config.yaml
n_mels: 64
spec_augment: false
arch: "conformer"
inner_norm: false
experts_per_token: 2
layers: 6
kernel_size: 31
optimizer: "soap"
beta1: 0.9
one_sided: false
epochs: 23.8
weight_decay: 0.1
Rows from block 3 of a small CTC audio transcriber, named by matrix and row number. Rows with one number belong to one neuron. Each number is 500 + 25 x the weight over its row's rms, rounded and kept within 0 to 999. All counts start at 0. Numbers have three digits each.
After each neuron's rows are labels from the 100 clips, of 14976, where the neuron reaches its highest value: "loudest" is the band of the loudest frequency at the time of the peak. Only what is clearly more common there than usual is listed. The data: read English sentences (LibriTTS-R). In brackets: how many of the 100, against the usual share in percent.
# fc1: first MLP up (model.blocks.3.ff1.fc1.weight, 1280x320), inputs 46-91
# fc2: first MLP down (model.blocks.3.ff1.fc2.weight, 320x1280, transposed), outputs 46-91

fc1.692:457496536441516519511468522505484520507497468516478483525517467485479484516482489553493500478507490547504493491533492498501479496483506529
fc2.692:463449496490497506492507522527474520564489463535498496516477487509482567489519519519529495495476531512547480519509534515511502504574475503
loudest: 500 to 1000 Hz (25 vs 7)

fc1.289:524539475546472486564501531509496520506474484521445513527494480499494481464485558513505492444504515486484550552504511505505497527490489539
fc2.289:538512496533491510511521489532511519520549460494496540535537502484485508511511514495485477503482520531512490478504492493474479477497477457
loudest: 250 to 500 Hz (34 vs 12.6)

fc1.34:486496532485504539525510502481486618491475480535488484457478453544515543480477530484511494460494500492492498495528504494568474505526502504
fc2.34:546491502524492527509488481478524559511531450518502472505476557484498491468512484531503541484474434498473516525508529490511553491479480505
loudest: 250 to 500 Hz (35 vs 12.6)

fc1.166:511483507511496465502498521495469506510497473498531495500494557539520458481479494520512511527489523559526463501471476469472477474501521490
fc2.166:464465474511493476514514484492471500492479463467457470462466497491483483452468532491512494486501480532502479495491509474514490546510567486
loudest: 250 to 500 Hz (34 vs 12.6)

fc1.378:485470560505518514507542460523502493480510513469531474545524533499516513498497461482489498453468504497507511481464521456467497532513490494
fc2.378:506547509506509446511543493501507497481479513504511456498515487466474494501534485509521485530512525497504510500554474478505506490491508495
loudest: 4000 to 8000 Hz (28 vs 5.3)

fc1.19:515495464463477514519458523515494506479468473499537490484515472509514539474504476500517518469492500519509493519547545479510495497461505533
fc2.19:480491503512466484524481501523473478502489500525457482491512463490537487531504506490529514494474506525493512526509495440447529549465494510
loudest: 4000 to 8000 Hz (33 vs 5.3)

fc1.334:491477473474468503488480483547555535550435490460496491505496501515504494536509519471524477500510470506510504516528464484525515498473487524
fc2.334:473524509507484501523485515470505459476486513439484540454489534534457508460524485506510440535492503525492477455501543507472489488502527483
loudest: 250 to 500 Hz (36 vs 12.6)

fc1.14:527499495511500465492514498509490471473480482511504515481496490508485515504446506499470511500494444507517484505530488476509506532457496510
fc2.14:479478543514494489490525552497496504501511510472512495471491492518483539499493504451475495498554525494488513498502477518474501524507457556
loudest: 500 to 1000 Hz (31 vs 7)

fc1.714:483441448507534497518540511513481479457470501434532535519461540513510529450472504466520497503500500505505472527518496505548518519500524498
fc2.714:492438485532477521464513535501536484533493483469528475510505474499470542439473463485500506494489501465531481506541462462523482503525519541
loudest: 250 to 500 Hz (36 vs 12.6)

fc1.337:485502483516517486497459497544477537506503524534523566499466512490494524494514476504463484532481522475493494481481490507491518548497514499
fc2.337:504468500491514547483536494527513494539473506516535493531512515503494532488539481439470478506517519514476547494497469494422500494512501494
loudest: 4000 to 8000 Hz (60 vs 5.3); 2000 to 4000 Hz (35 vs 2.4)

fc1.408:489482488507497515497492486487505506494478494497477510528500478501485460446477505517485523492457466458496482506501461529475504483509510461
fc2.408:482496497517549515443508518513503519467514511464497469503509489488494480530492516500477494492493458503469503447537500520517533511509492489
loudest: 2000 to 4000 Hz (39 vs 2.4)

fc1.392:497496493498458485486480500486471477480479493513477541499463507506511478522509529496496516483481510505503493478496484511465524501508509527
fc2.392:514534527516492501470498477487479476502500523478501464494499527514513497512522471507461507497475492532480529475506508499513487524493521513
loudest: 1000 to 2000 Hz (44 vs 2.3)

fc1.393:452514476499535498499523523481495539481475456522485520480564522485487535476442480475502477533485475521511446510490497507482494545544529480
fc2.393:506532463468528508526478503483520499516478497546513484484505481498515463479484455523514539526488542531505508492478468441515529486519526546
loudest: 500 to 1000 Hz (49 vs 7)

fc1.613:494518475494517477509492517456495521465511498501504527488508497527479503510509502485475521510441528515488488530506480529543514497503526474
fc2.613:511514510501534531509509475457508528538499447470520477485501538538468534472505515512488506469458501473486488517507451537470499513474487534
loudest: 250 to 500 Hz (40 vs 12.6)

fc1.190:494488508490506479526500495499544486488531524503462523530497477559439496515471509465475564491470495516509514456530518497520487481505512476
fc2.190:536473507486491449487494551477497529537466489486516483518540544495477532515506542431524492440484517518458511464498502481459494531519490531
loudest: 500 to 1000 Hz (44 vs 7)

fc1.640:534482490490469490534477519532471485514520522512560512494487461505552520513492515522510495502517491527489490512482491485515490469525519505
fc2.640:552482494497490527514476432501533469485507475488484521508499458517538485537476518496478500488544500561501460513493555491518494501513527487
loudest: 4000 to 8000 Hz (45 vs 5.3)

fc1.283:487545500531492487495512485516502530471485496485473506502496491517472519473513511516490495524496531452488528530519524497516505519530518507
fc2.283:521500478557508479511512463447526486521500527530563519499468490521512519526513515502467494485499471485507511519487517488542461458505479496
loudest: 2000 to 4000 Hz (32 vs 2.4)

fc1.170:524492511500475481526451485487466510487508466519512506515489555483435525486535464526508512489511527494507478510518552511474514545504458551
fc2.170:568508551472465479489516512526469498440517488530518459515506531492470478536514467494431513503557503529501484519512497462543521498538474501
loudest: 1000 to 2000 Hz (55 vs 2.3)

fc1.277:511487486504523454452543480506520488508474527453499536458491494453525496444530520484536502505502487471512469502490528517493413530532535537
fc2.277:514512511529506498503496491499522482527480462522532517539450481501523526561498550501539490480424498470494557425482521522467513493489539490
loudest: 500 to 1000 Hz (32 vs 7)

fc1.729:537512486490505523522511511507495484492497455474507479494510525528519545479476503549498524481500524529490489479517489501488514512526515502
fc2.729:495517503508466497485492507502484529473501450475544533516486494494500485482455441496547454510514450485517516519508516489475473487545512512
loudest: 250 to 500 Hz (30 vs 12.6)

fc1.231:492530512506534482496532488465468510531461462504502550533467500530512507522505453497502446542497512516438543514531495457486515539528520565
fc2.231:473501516464478500454504507457535505526471540539537468463484478492516472516519523508502533468492524476496534471485484528514535502471506515
loudest: 1000 to 2000 Hz (28 vs 2.3)

fc1.694:489524494495529491506472501523490485489521513486526547526496483525484489505533491524505513515544491479508516496513472470521555470509480472
fc2.694:515446511501533553485500520520475489487515499488481499499507510555496514463492485520509550549535502538516439491484510519520463506482480506
loudest: 500 to 1000 Hz (32 vs 7)

fc1.469:501491449563516537534497456530489519513493546488496536502491500486506516492484446530529495489501502470521513517490464498484468544549510515
fc2.469:487498516529508472505457506498526490469478540543481480457512518483535478522490518502508478533440519439503515490503474471533521487487479480
loudest: 250 to 500 Hz (31 vs 12.6)

fc1.109:490474488497463499483528502483504475431469547514491500511499480555469472523511483526520499522532544497512519467501479477505484523497495503
fc2.109:503505490508512507511522459493492464500468523455472475458494512529468480503533494452484507516566493475527501494516496464516471503491436501
loudest: 500 to 1000 Hz (41 vs 7)

fc1.548:515486515521502478506516482490499497502526517520482487519495489467517495489508561487505499480568518480472498494508534521506489466529477550
fc2.548:534467558488492463518469515522518491528483479545464525461523489521494504525508465496490472498487486543473476463475493492506511437492511518
loudest: 250 to 500 Hz (33 vs 12.6)

fc1.382:484494522469489469507527538479509513422483482491518501513516486511491512530469497491500517488481520513456500458551528476480521500496499477
fc2.382:478456520528526503472521523484486532462516467461471457525477492524463529508495518494519530513522499477520518488505462503445506504518500496
loudest: 1000 to 2000 Hz (33 vs 2.3)

fc1.53:482508509512494479462505499486508529546522525499484487515471482516512481484503475508460451500531502486520493456485509456524515495500493488
fc2.53:510488508507475514449495531453495532467496493495474503501489487464480482498497500467471479531474504502495486477530491480545517493474505472
loudest: 4000 to 8000 Hz (29 vs 5.3)

fc1.404:520513507510500484530453530525516510478492472541496485499489516474468524487523522545508503504456488477524549513529474505499489504487506471
fc2.404:483534527493467501520532455469505537544523491538519481503552564503481489525507476462475515506479487465512543544479537525483493477521519490
loudest: 2000 to 4000 Hz (48 vs 2.4)

fc1.257:488519492499527498450495516520498529507464523517497497530504523498479516500496505528514522525506518487486548509488529496546490509487505495
fc2.257:466495458478501469495490508507517483536466536539490517514507527488531486517486463510501516532513513498511541508469488471522549523475499502
loudest: 500 to 1000 Hz (29 vs 7)

fc1.136:473541471501493512500452517485532483471542507447503491477503521476474463498518481526541482531503526512475500431508522474469511474484494525
fc2.136:514468512549509499505500464461478508505490503470522475508544525533504499481488529486486517492469497483494480488550531498481511484518509497
loudest: 250 to 500 Hz (47 vs 12.6)

fc1.115:458518478458491567506496503511531526513499497483478429492494496515509502505461493512487485482513524513529528457491494501534472503527493519
fc2.115:489478482527531499484496472501504533515476467524551474523502528532548477496520511547501523523473502441524466497485495494475496483481472505
loudest: 500 to 1000 Hz (46 vs 7)

fc1.693:485440535498480509471537515518454500489495500527523494484483465520510493487488532516514515486556525532518521495529512520512495461488520514
fc2.693:477489472482516479505528540514472538528530467521518536507534478463521495544498511500527527498466445513511492477494461528488483541521538459
loudest: 500 to 1000 Hz (36 vs 7)

fc1.245:523477502534539483510480556517507493493489465500475499503508525513478515492526484543503512540514513508496461482515493477505507506515523545
fc2.245:435496491504499489492500512491517510509514473547526497525504485544519491498486509496499483469516507464502479480461490533501505483481543510
loudest: 1000 to 2000 Hz (56 vs 2.3)

fc1.567:500483505495532552485518506529476525472519475493488536482530481494511532478527565483510464462481485530529492494505521496499482497541488484
fc2.567:522520491468469536499485504512458520521483477455469525495542488524506503502487483528531498514489493518479507495524501541459488489518485493
loudest: 250 to 500 Hz (47 vs 12.6)

fc1.304:513506521493475477517511460530560522527483550512549491513505522490510492483519534496543480498477512466511513543537518504518475481520547522
fc2.304:506501456525505485513488530518514498527488460500489522513485504506482453493467523509500552506515546469486503489500499518511495476509473524
loudest: 500 to 1000 Hz (42 vs 7)

fc1.288:532504442493496504517520485504517518547540493503504529476482510543491511490533498505498497498533526500562482508512502521557504462454494485
fc2.288:503459528477532521517501504502458496465480533463485530535484505533477483482450445519528524493531530505520489495514539467488505499440492464
loudest: 500 to 1000 Hz (35 vs 7)

fc1.764:513501497492523501478480497509485550530483483481506445443516485491479520505524503488459501486509502512474516497513507440514493486523510468
fc2.764:481471471490480528478511482523479495516524527509463446502538510503534504486483522531544496521495505457444492471509477559535488498477515491
loudest: 4000 to 8000 Hz (42 vs 5.3); 2000 to 4000 Hz (41 vs 2.4)

fc1.341:505521497490533522492489480485548492499495484521471506500529464494527462486507468506466466482512510444516503473546510503497498478538474470
fc2.341:495447519484493436486521527484500482491525509541518514511459482517524506543541452552447529540489498467584503506501473518534451505470500463
loudest: 250 to 500 Hz (42 vs 12.6)

fc1.225:489529498488490483468489496512493511506498520493492464491514542492511478512525494494487511460459486466476497490488489478487480546553515485
fc2.225:502494540485461503512524522549494491498459476478451477490502514503531469450499488491540502492489524497473454471486510523505499458496486505
loudest: 1000 to 2000 Hz (25 vs 2.3)

fc1.529:546465503462489514491459490456519489549513464518472462527529512512457508500506480495505497496538494503515474492498503497478511498511500470
fc2.529:523503524506472491479500507509468504466476480487522498524508498480480515527539503496499469493531462520524523504547486460504524507573466498
loudest: 1000 to 2000 Hz (56 vs 2.3)

fc1.326:498497460487517500490493504479507501548474517524486509454463485506489463512468522467503489539543511502529514503514549551467487532513512461
fc2.326:453540504517497531531457496475478511491489485524471482507500464517499521449489488506488512547483520483453533497483529519524527555473449520
loudest: 2000 to 4000 Hz (37 vs 2.4)

fc1.83:507498508484555479492457442509519496484521501500529526501479477545496481470467518484494447453512515489526480481516481527514470491540497446
fc2.83:485507494460556488500545481474481503543467539509534509507506534503519505520518534474479505521505548496506439451519484492460483486494504528
loudest: 500 to 1000 Hz (53 vs 7)

fc1.278:502484490473541547500491505480510488496549455502479524502542460502536480504476527473512513475435507453512498451518477522496515485509452488
fc2.278:505496434495501527491527531501534501521526461569506492498510472491514501529530475508477454526522518498496477498476511547513525534460464528
loudest: 500 to 1000 Hz (28 vs 7)

fc1.546:506513461498487477512494494545492491489453508497490492478501512489499499488521519538543518557520484480525492451486490502569454491493524486
fc2.546:506523509495497496486471452504514478473521506451499508488521466505469481501502467498554480490469487502489509481533527497524472523487492471
loudest: 500 to 1000 Hz (38 vs 7)

fc1.108:569443492482511495499481551517488524503488467490494505502504526543514571524543498494491470526464539472452533514474448476527482508548523512
fc2.108:485494501464496506460487497518498503487480529487504498487507518510524522428527510491454470515480532480497519457527455534451500472502517480
loudest: 4000 to 8000 Hz (46 vs 5.3); 2000 to 4000 Hz (31 vs 2.4)