python train.py --arch="conformer" --model="CTC audio transcriber" --dataset="read English sentences (LibriTTS-R)" --train_examples=15625 --time_shift_ms=100 --n_mels=64 --hop_length=160 --input="log_mel" --spec_augment=false --win_length=512 --tokenizer="char" --vocab_size=32 --norm="layernorm" --activation="gelu" --mlp_ratio=4 --head_dim=64 --fused_qkv=true --qk_norm=false --inner_norm=false --moe="expert_choice" --num_experts=16 --moe_every=2 --expert_mlp_ratio=0.25 --experts_per_token=2 --shared_expert=false --subsampling=2 --layers=6 --width=320 --positions="learned" --kernel_size=31 --residual_init="none" --optimizer="soap" --beta2=0.95 --lr=0.0027 --beta1=0.9 --shampoo_beta=0.95 --eps=1e-08 --precondition_frequency=25 --max_precond_dim=1024 --one_sided=false --adamw_lr_other_params=0.0022 --grad_clip=1.0 --gradient_centralization=true --steps=5800 --batch_size=64 --epochs=23.8 --lr_schedule="cosine_restarts" --final_lr_fraction=0.01 --warmup_steps=170 --weight_decay=0.1 --adamw_weight_decay_other_params=0.01
Rows from block 3 of a small CTC audio transcriber, named by matrix and row number. Rows with one number within an expert belong to one neuron, the router's apart. Each number is 128 + 32 x the weight over its row's rms, rounded and kept within 0 to 255. All counts start at 0.
Before each expert's rows are labels from the 100 clips, of 14976, where the router gives the expert most weight on average: "loudest" is the band of the loudest frequency at the time of the peak. Only what is clearly more common there than usual is listed. The data: read English sentences (LibriTTS-R).
# router: router (model.blocks.3.mlp.router.weight, 16x320, trained with AdamW), inputs 160-239
# up: expert up (model.blocks.3.mlp.up, 16x80x320), inputs 160-239
# down: expert down (model.blocks.3.mlp.down, 16x320x80, transposed), outputs 160-239

# expert 6
loudest: 4000 to 8000 Hz
router.6 [122 124 133 139 102 153 120 107 118 162 100 164 158  72 112  96 105  77 104 147 136 139 161 145 116 141  75 134 126 119 144 109 106 131 129  62 125 119 136 130 140  96 182  44 126 153 108 114 126 151 139  63 128 147 126 101 139 147 100 129  79 116 149 116 149 124 137 149 156 148 145  93 150 152 161 149 139 183 153 138]
up.0 [133 147 132 139 147 124 169 149 116 224 137 111 141 144 130 102 106 160 182 109 112 152 174 145  49 145 113  98 114 152 152 159 138 103 178  50 159 141  55 129 154 227  90 132 153 114 170 122 163  91 115 164 151 122 149 164 159 146 139  93 122 169 159 112 145 172  65 105 181 154  64  97 149  94 116 174 172 162 129 144]
down.0 [108  76 119 157 144 152  94 119 131 167  76 166 155  57 115 145 113 149 106 104 110 110 148 140 106 133 125 150 137 105 117  90 110  86 128 197  76 101 159 183 164 159 120  93 147 138 110 141 197 113  79 139 162 112 103  67 137  80 135 145 107 134 190 131  96  89 108 112 140  39 168 117 133 112 170 150 101 136  73 102]

# expert 9
loudest: 500 to 1000 Hz
router.9 [120 101 173 145 170 161 154 123 130 138  78  78 141 141 145 161 116 156  48 113  36 127 156 117 141 114 105 103 146 159 139 133 116 107 198 171 148 157 117 136  50 138 173 117 140 147  86  95 107  81 135 109 177  74  88  38  84 155 150 101 149 152 118 125  28 104 130 179 134 144 113 155  62 191 146 108 154 126 174 143]
up.0 [ 98 123 183  85 130  90 136 120  75  97 188 200 136 120  83  89 171 103 138 145  86  95 133 169  82 127 132 131  85 118 163 154 174 183  57 141 117 116 126 158 168 175 139 151 123  88 148 156 164 107 137 101 108 151 100 169 119  95 119 107 139 135 137 104 149 152 150 118 157 154 144  54  69 171 120 169 134 147 173 124]
down.0 [160 177 152 127 165 146  84 141 131 119 103 169 128 119 151 100  42 112 104 134  93 113 124 103 134 165 148  87 124 111 131  97 127 116 145 134 157  93 150 128  92 124 194 143 145 126  79 122 125  79 111 109 152 133 121 137 114 176 178 110 165  93 147 139  94 109 140  70  85 186  85 115 155 143 123 145 138 102 151 137]

# expert 5
loudest: 4000 to 8000 Hz
router.5 [124 122  91 126 128  98 170 152 140  85 145  73 108 131  91 109 152 110 129 139  89 111 212 103 141 160 205  59  82  95 153  88  79 125  86 123 135 176  90 161 155 145  89 135 126 115 137 113  79 173 125  72  61 156 167 165 181  89 120 148 130 128 158 112 142 161 113 108 178 108 116 172 146  79  97  41  85 124 142 175]
up.0 [ 88 103 171 142 121 116  68  89 138 129 143 201 135  93 121  81 130  53 137 132 101 149 163 162 121  90 111 145 102 166 118 123 139 107 123 163 131 109 141  83 104 124 125 107  32 132 142 108 144 137 130 103 139 143 156  94 205 109  97 150 142 153 124 129 109 146 124  85 123 124 134 140 133 143 109 115 100 143 144  99]
down.0 [125 115 145 113 203 110 171 117 154 188  69  97  98 170 112 143 102 174  93 108 153  57 129 134 174 155 161 179 108 101 150  83  98 207  90  94 150  87  89 119 172 145 121 129 158 131 108  93 114 173 142 156 131 146  96 117 118 150 134 157 118 156 136 121 144 175 107 189 158 131  84  94 109  85 163 117 151 110 129 128]

# expert 14
loudest: 250 to 500 Hz
router.14 [166 161 124 134 100 153 141  86 141 128  82 135 153  77 160 147 128 130 150 193 109 117 142 144 115 129  59 169 132 182 131 103 178 181 159 117  83 113 155 101 152  94 155  72  90 127 138  90 114 126 113  90 147  89  99  65  87 164 175 130 140 138 107 122 144  64 117 143 104 174 122 112 187 136 115 132 143  74 160 154]
up.0 [ 84 123 118 135 111  75 117 126 126 114 122 109 121 143 200 172 130 153 158 172 134 142 136  90 149 146  71 155 153 118 120  98 117 162 148 130  93 125 140 140 118 137 160  91 122 149 114 182 122 153 137 123 118 108 137  98 118 110 100 129 122 201  60 124  60 140 110 174 117 128 165 148 135 101 126  94 126  70 153 112]
down.0 [160 147  53 101 113 132 159 141  74 144 120 103 133 159 107  71  58 119 118 160  98 173 132 113 150 132 103 111 125 113 141 122 108 134 122  84 162 192 159 166  97 148 144 162  82 118 140 142  97 137  57 149  92 146  56  93  94 145 141 170 109  92 157 140 134 164 101  63 133 135 159 155 133 143 111 165 120  87 195 170]