{"arch": "conformer", "hop_length": 160, "input": "log_mel", "tokenizer": "char", "epochs": 23.8, "lr_schedule": "cosine_restarts"}
Rows from block 3 of a small CTC audio transcriber, named by matrix and row number. Rows with one number belong to one neuron. Each number is 500 + 50 x the weight over its row's rms, rounded and kept within 0 to 999. All counts start at 0. Numbers have three digits each. After the name is the row's rms in percent of the matrix's.
After each neuron's rows are labels from the 100 clips, of 14976, where the neuron reaches its highest value: "top examples" is what is common among them; "loudest" is the band of the loudest frequency at the time of the peak. Only what is clearly more common there than usual is listed. The data: read English sentences (LibriTTS-R). In brackets: how many of the 100.
# fc1: first MLP up (model.blocks.3.ff1.fc1.weight, 1280x320), inputs 138-183
# fc2: first MLP down (model.blocks.3.ff1.fc2.weight, 320x1280, transposed), outputs 138-183

fc1.400 105:483513573559511448571542443493441441543460444568586595541535587513501495506548436515547527515509418481430459607522500499468503493463570549
fc2.400 105:506477494554556506539426375394504508549517550485503508540436483403538488493476377536464430573588468445496412499462427621445519483444408473
top examples: voice: male (74); the word "this" (56); the word "is" (37)
loudest: 250 to 500 Hz (31)

fc1.682 095:513535445474501507521531479553484533520451434488498488550535498475522538535401560499468552547507475463552482523570552569528487401526571501
fc2.682 102:546514545496510428443564552591532521577467493477490593394482600389437415527512552478474454424506488528448464507456521547520557526475451467
top examples: the word "very" (37)
loudest: 250 to 500 Hz (48)

fc1.709 104:516590505489483488492649518516490497477449554478544450512533423532433542468470474481545474460380475486565416493531532461585494509486590491
fc2.709 107:487580420506595404500501496563531556471512502465565484478514549514495599505566557447399448475514449481490513408513507428516589537498493536
top examples: the word "be" (25)
loudest: 250 to 500 Hz (33)

fc1.731 098:503499502530487486545486522522449592626560501580558487490490435511541511459440538451441523514373497482524608545450507465565544486521460522
fc2.731 099:393505484490492483472511567506520495443504504514604508501523505593498523547504525479488508559513490504497573459436527500447509582477486525
top examples: text has "soon" (33)
loudest: 250 to 500 Hz (41)

fc1.443 101:564485468516487398422466517533512530543412568455513570542425552572459538482527443517473467550501454467454504402564483507490543444529453541
fc2.443 101:529511394489452496553516462457483410435336379545544559415485543461515576538560449418455408544408468579436485450565479527542502453525451472
top examples: the word "very" (75)
loudest: 250 to 500 Hz (33)

fc1.476 100:528451460473513512617458495483498504542560562617581469415551470544455521523591517507489539577466499563507488479536445588574489521500500525
fc2.476 105:512500444507518544562483464477511408480494495564524500551568443412447490424420502447573489469532393437465505446530521434479419565404577473
top examples: the word "you" (68)
loudest: 250 to 500 Hz (42)

fc1.606 098:540500504508482575449504467427528568453468521534494447470537578494500432474557520526474473555508536422429539493569461467472516473453471499
fc2.606 103:498431547489446585383436511415427423444455515481555444582568505417473577419446508446527537389558552548459507529541594393568481486480478472
top examples: voice: male (77); the word "well" (40)
loudest: 500 to 1000 Hz (60)

fc1.485 100:442470499462495522631611437432525529540525545564522555495584546515514514602433447506558469402410525504507553490489510515442492532549603513
fc2.485 099:535492496514579495582537515518487493439562597546615391550451492446518447565510432513584523455518544522481484483499489549535488523506528493
top examples: the word "he" (62); the word "she" (42)
loudest: 2000 to 4000 Hz (32)

fc1.296 093:560503486527560443576472500511508574554632494544600595567470462458512497462452522432522487513468597520536457483478470531585520542503474584
fc2.296 100:409417439586472419493480472541497435435513522484538489468576499530482504559425519506544548536523510499501539511477357487511481480467515513
top examples: the word "you" (50)
loudest: 250 to 500 Hz (53)

fc1.590 095:451403453514621480472435527490483561468517529611507537461506507551519478502404449500576440494519469511553482575421460492486547534489562490
fc2.590 095:465492483480556446479437499523499577472563502470567512568579488522411522538508454364464487589481504551430527513505514464509498493429586628
top examples: the word "too" (28)
loudest: 250 to 500 Hz (33); 2000 to 4000 Hz (25)

fc1.644 094:482459548455444522570408512512544426442527615545585510440530550491447473412569537498415510529558517525570518548570589515572429515502478483
fc2.644 096:434565522587385557518493469571470557479526437445608529476556451518528555642528488468458470480421419559435458518536499550514510483481541472
top examples: voice: male (80); the word "it" (50); the word "is" (38)
loudest: 250 to 500 Hz (41)

fc1.36 105:583502508457459484453493549535519433401581478480513581595400511569614498459432493545471514397450466498476499556470494463553511522378491457
fc2.36 105:520438521559399502500481510507367485492330462408624457457500462494453521477703413462542513530410554564506455469479483538451481538557592561
top examples: the word "very" (43)
loudest: 500 to 1000 Hz (36)

fc1.132 097:505524479471547488464567567433501595534479463558524378534468545493505585582546571507469486450501519472625485463548490496556467466499569438
fc2.132 100:519548456458511519556513461561502517575462535460489574511482578455583595509521502548558521445523478614476416528499489416536501528441430492
top examples: the word "was" (39)
loudest: 4000 to 8000 Hz (32)

fc1.540 102:522386488470396449506502511454568472559572410464498505517447453527519530488530539462573482564503546473571569441530506455473456487478509489
fc2.540 094:524522614507437520417580545523478470491447497480484503554462523469552466582477506394494486446487400505579471542514450503534511565526597414
top examples: the word "said" (90)
loudest: 4000 to 8000 Hz (81)

fc1.346 094:453533545511476495592374534462536428487473500567510606483509510470503445538532547441396462473501518557536472516520454567521616537494443435
fc2.346 099:476627502479427442487573546565522585506453490590557441482487504506548396408441526600527507421506499552541465484413411512576486522503427527
top examples: the word "be" (45)
loudest: 250 to 500 Hz (40)

fc1.70 099:394535439554426512544594498461499550446542516486471508551621498515416454487477483519433505482583558519452451438435517515475483551542488596
fc2.70 105:433475485464452500574516504452427470474436440520518516513539468597499481534546525530546420490542649514592518518449542397473491563562582487
top examples: voice: male (78)
loudest: 2000 to 4000 Hz (65)

fc1.204 100:486475458544481510598526536528621479408610521505570553435452478488535468468517486447507538604430552470547527435495470472514483579586482565
fc2.204 104:368464620527433487473454541490469523446528436469590564555468469587486675576459463443480500394457467448448524482463538458532457420525449509
top examples: the word "too" (34); the word "two" (33)
loudest: 2000 to 4000 Hz (40); 4000 to 8000 Hz (32)

fc1.83 104:535504524535627483392497520506589439478525572448508474436470384555514492522551454526465541404538491438476491503370526552576484485531568485
fc2.83 107:493469511552471518529524478499582493488497507586540515506531519510480550465421434451463454552491518547485518516525467488363579491517546415
top examples: the word "how" (26)
loudest: 500 to 1000 Hz (53)

fc1.249 099:481432511510533383493450611465575524484508452497495544530381467470483553469513526465534562567559536455483489546457517489543456427472507538
fc2.249 101:480493537398470409431538499460551501502548539499639513506501531528454704428605454421521490485451442414466568523423499479563475504545528500
top examples: the word "two" (30)
loudest: 2000 to 4000 Hz (25)

fc1.689 100:514498476470594436482577483478523436528501458467478454518461612558545641507553512455566564432510469565476537497513483503504476444456471499
fc2.689 097:490524546473515554530559499574533523469499510584472483619489465427505510491439474555485538567459440438534481544492441484519446500445446517
top examples: the word "his" (27)
loudest: 4000 to 8000 Hz (46)

fc1.447 099:526443462542492592557567486473527517532578412518553396513525518484417544415453472522495541486424555433536428553495472544469537503498496489
fc2.447 103:503497412605505483532429501487515427419438498453573457481548499495493459492515476517522455464572451527461547519597453427517534556509521533
top examples: the word "you" (77)
loudest: 250 to 500 Hz (39)

fc1.371 098:469555548436437478578455605520562565512596420517476463569504461463547495457594597536505533433515444517551470510536479441435466431519494455
fc2.371 093:530534626452491549473562540531458543591529448499490422514516486513560564381511516446546369456434385429494519494560503482495534425569470529
top examples: the word "was" (50)
loudest: 250 to 500 Hz (52)

fc1.669 097:462393431468392554465462453456534550474518510471515479512481507446533469412616519468501454514491462429544399488493563503566493506491526544
fc2.669 097:590412518525479530507409467557544491463430439492516512470522471521560494483576500504513539533475493449517491524518583460488453456430397648
top examples: the word "i" (43)
loudest: 250 to 500 Hz (39)

fc1.215 102:562416508499548510476466575523502432488489463544501542542520521477564424501497471525490389488471462414482418435556483498421469467455500525
fc2.215 100:593513457534553532487542548503589482490442509471488533467486577489558441566508464485554449423482465572487462575494499443566478433527462539
top examples: the word "very" (77)
loudest: 250 to 500 Hz (47)

fc1.765 106:461519478567470495554463418500515541506508506450449438474459529513477502523561567526555537524412463430574465471571479499539413504519587441
fc2.765 101:551523561488516514533478425462464503546443554450496573462507501567519602553494512466533441470518487494489539478517480495410496506448481521
top examples: the word "only" (58)
loudest: 250 to 500 Hz (33)

fc1.399 106:432519495550432493474469571465452543438537426433445482568546464629555479470520476529473500495585479385553461541459434479513457458441501532
fc2.399 106:559485451460563543474498500422490566560524609463440473487488574526559477454543553554531503481523391509506508506453530463532457489572448515
top examples: the word "think" (25); the word "but" (25)
loudest: 250 to 500 Hz (42)

fc1.637 095:505518585490558529567553450463492495590475566624509527559567443526545494554612545442437545514516459446537497507513451441505512418491403405
fc2.637 098:515542579507584457432520443573516457551580605519513482497589453604441542522460559541472607536628498474447482494482530577476502449495488522
top examples: voice: male (77)
loudest: 250 to 500 Hz (50)

fc1.479 104:524521551495454480455573508511456470429489445460470513451441464480481499423565471531518529516473560427530478492626391497429512443495573478
fc2.479 102:434450514438491549569416511460463497442555573485512385476555541377533540405443545545514461483417466530505441433478621420443500548528547566
top examples: the word "there" (26); the word "they" (26); the word "but" (25)
loudest: 250 to 500 Hz (47); 500 to 1000 Hz (31)

fc1.629 100:538484533509403535519413538577469475509638567487457467445495461559452474506581521509447553443534502520438526530473573493521550493400564483
fc2.629 105:588484512381515454507450494507455454481408465455500520511458492514520499529466450580595420572482559457587507516478490521539592498447515545
top examples: the word "very" (27)
loudest: 500 to 1000 Hz (30)

fc1.219 101:582564532451566463500518444536561446458535469563535499534467429551480489496512478539543489456490551524511473521573537518599558554606450491
fc2.219 103:517483482425487537511543536478510536418475465444499399547562477512451612500479515499566555550528498488560456575535417426485542445503449511
top examples: the word "was" (71)
loudest: 250 to 500 Hz (46)

fc1.192 094:498537536523465356546505476492535478475480468479517452556461519581494546541430433463520489412501471603452527487576482516468447492474523526
fc2.192 095:493535398485532424540493408524506551538480577476508544515461503489501537448520588568407450547576500506541520515546480552581511575536499521
top examples: the word "be" (83)
loudest: 250 to 500 Hz (32)

fc1.42 092:508433505496441470541593525579498543523523494458462390570584479552447413411553520461442488541551552406431438472548456513514419451400535464
fc2.42 104:538519574485432497549422397523472500401462540576511474549539426505506462477558518583508467484537419460518456462445446506467513524571492546
top examples: the word "i" (78); the word "but" (41); the word "not" (31)
loudest: 500 to 1000 Hz (35)

fc1.743 105:519571446447514454473493424519449398502461544425439434399469447620466590500498505501448435451496549437529470609523467370533484498477550558
fc2.743 108:393375414528469558486521480481402501521436575465529430526440514467539489481517501553516522471477454537481437515492520407475497510473593399
top examples: the word "think" (73); the word "i" (57); the word "you" (33)
loudest: 250 to 500 Hz (36)

fc1.469 101:553500567545459538426460467396586441478600648540486522507449420467538529522474574508359479442551567558524469511497528589467474472491425517
fc2.469 099:517445418385497489481500512413515584519534445487466429460475507454455545395522417412582488543516502499552451481531475477433477628536543458
top examples: the word "think" (56); the word "i" (53)
loudest: 250 to 500 Hz (31)

fc1.418 101:517569465470526533514502510453587472581520486527357441483569488479521480512521478510487563484511567524470495544512497602485557446468499489
fc2.418 098:535480536540418467407369448414498458471520536610509446540546546498453416454534518534525584481494421519462401494566500538386495474401526496
top examples: the word "you" (36)
loudest: 250 to 500 Hz (51)

fc1.620 101:558431486467508546477550464494439446510517514473491519513567518471537449548440472485514424488484511529533431470536468567498473515522516500
fc2.620 100:470472473507527555535433497447461531518548562473430564544517498442572411474550411569525530544423505548495562500519496503447417562548510566
top examples: the word "there" (52); the word "their" (26)
loudest: 250 to 500 Hz (52); 500 to 1000 Hz (31)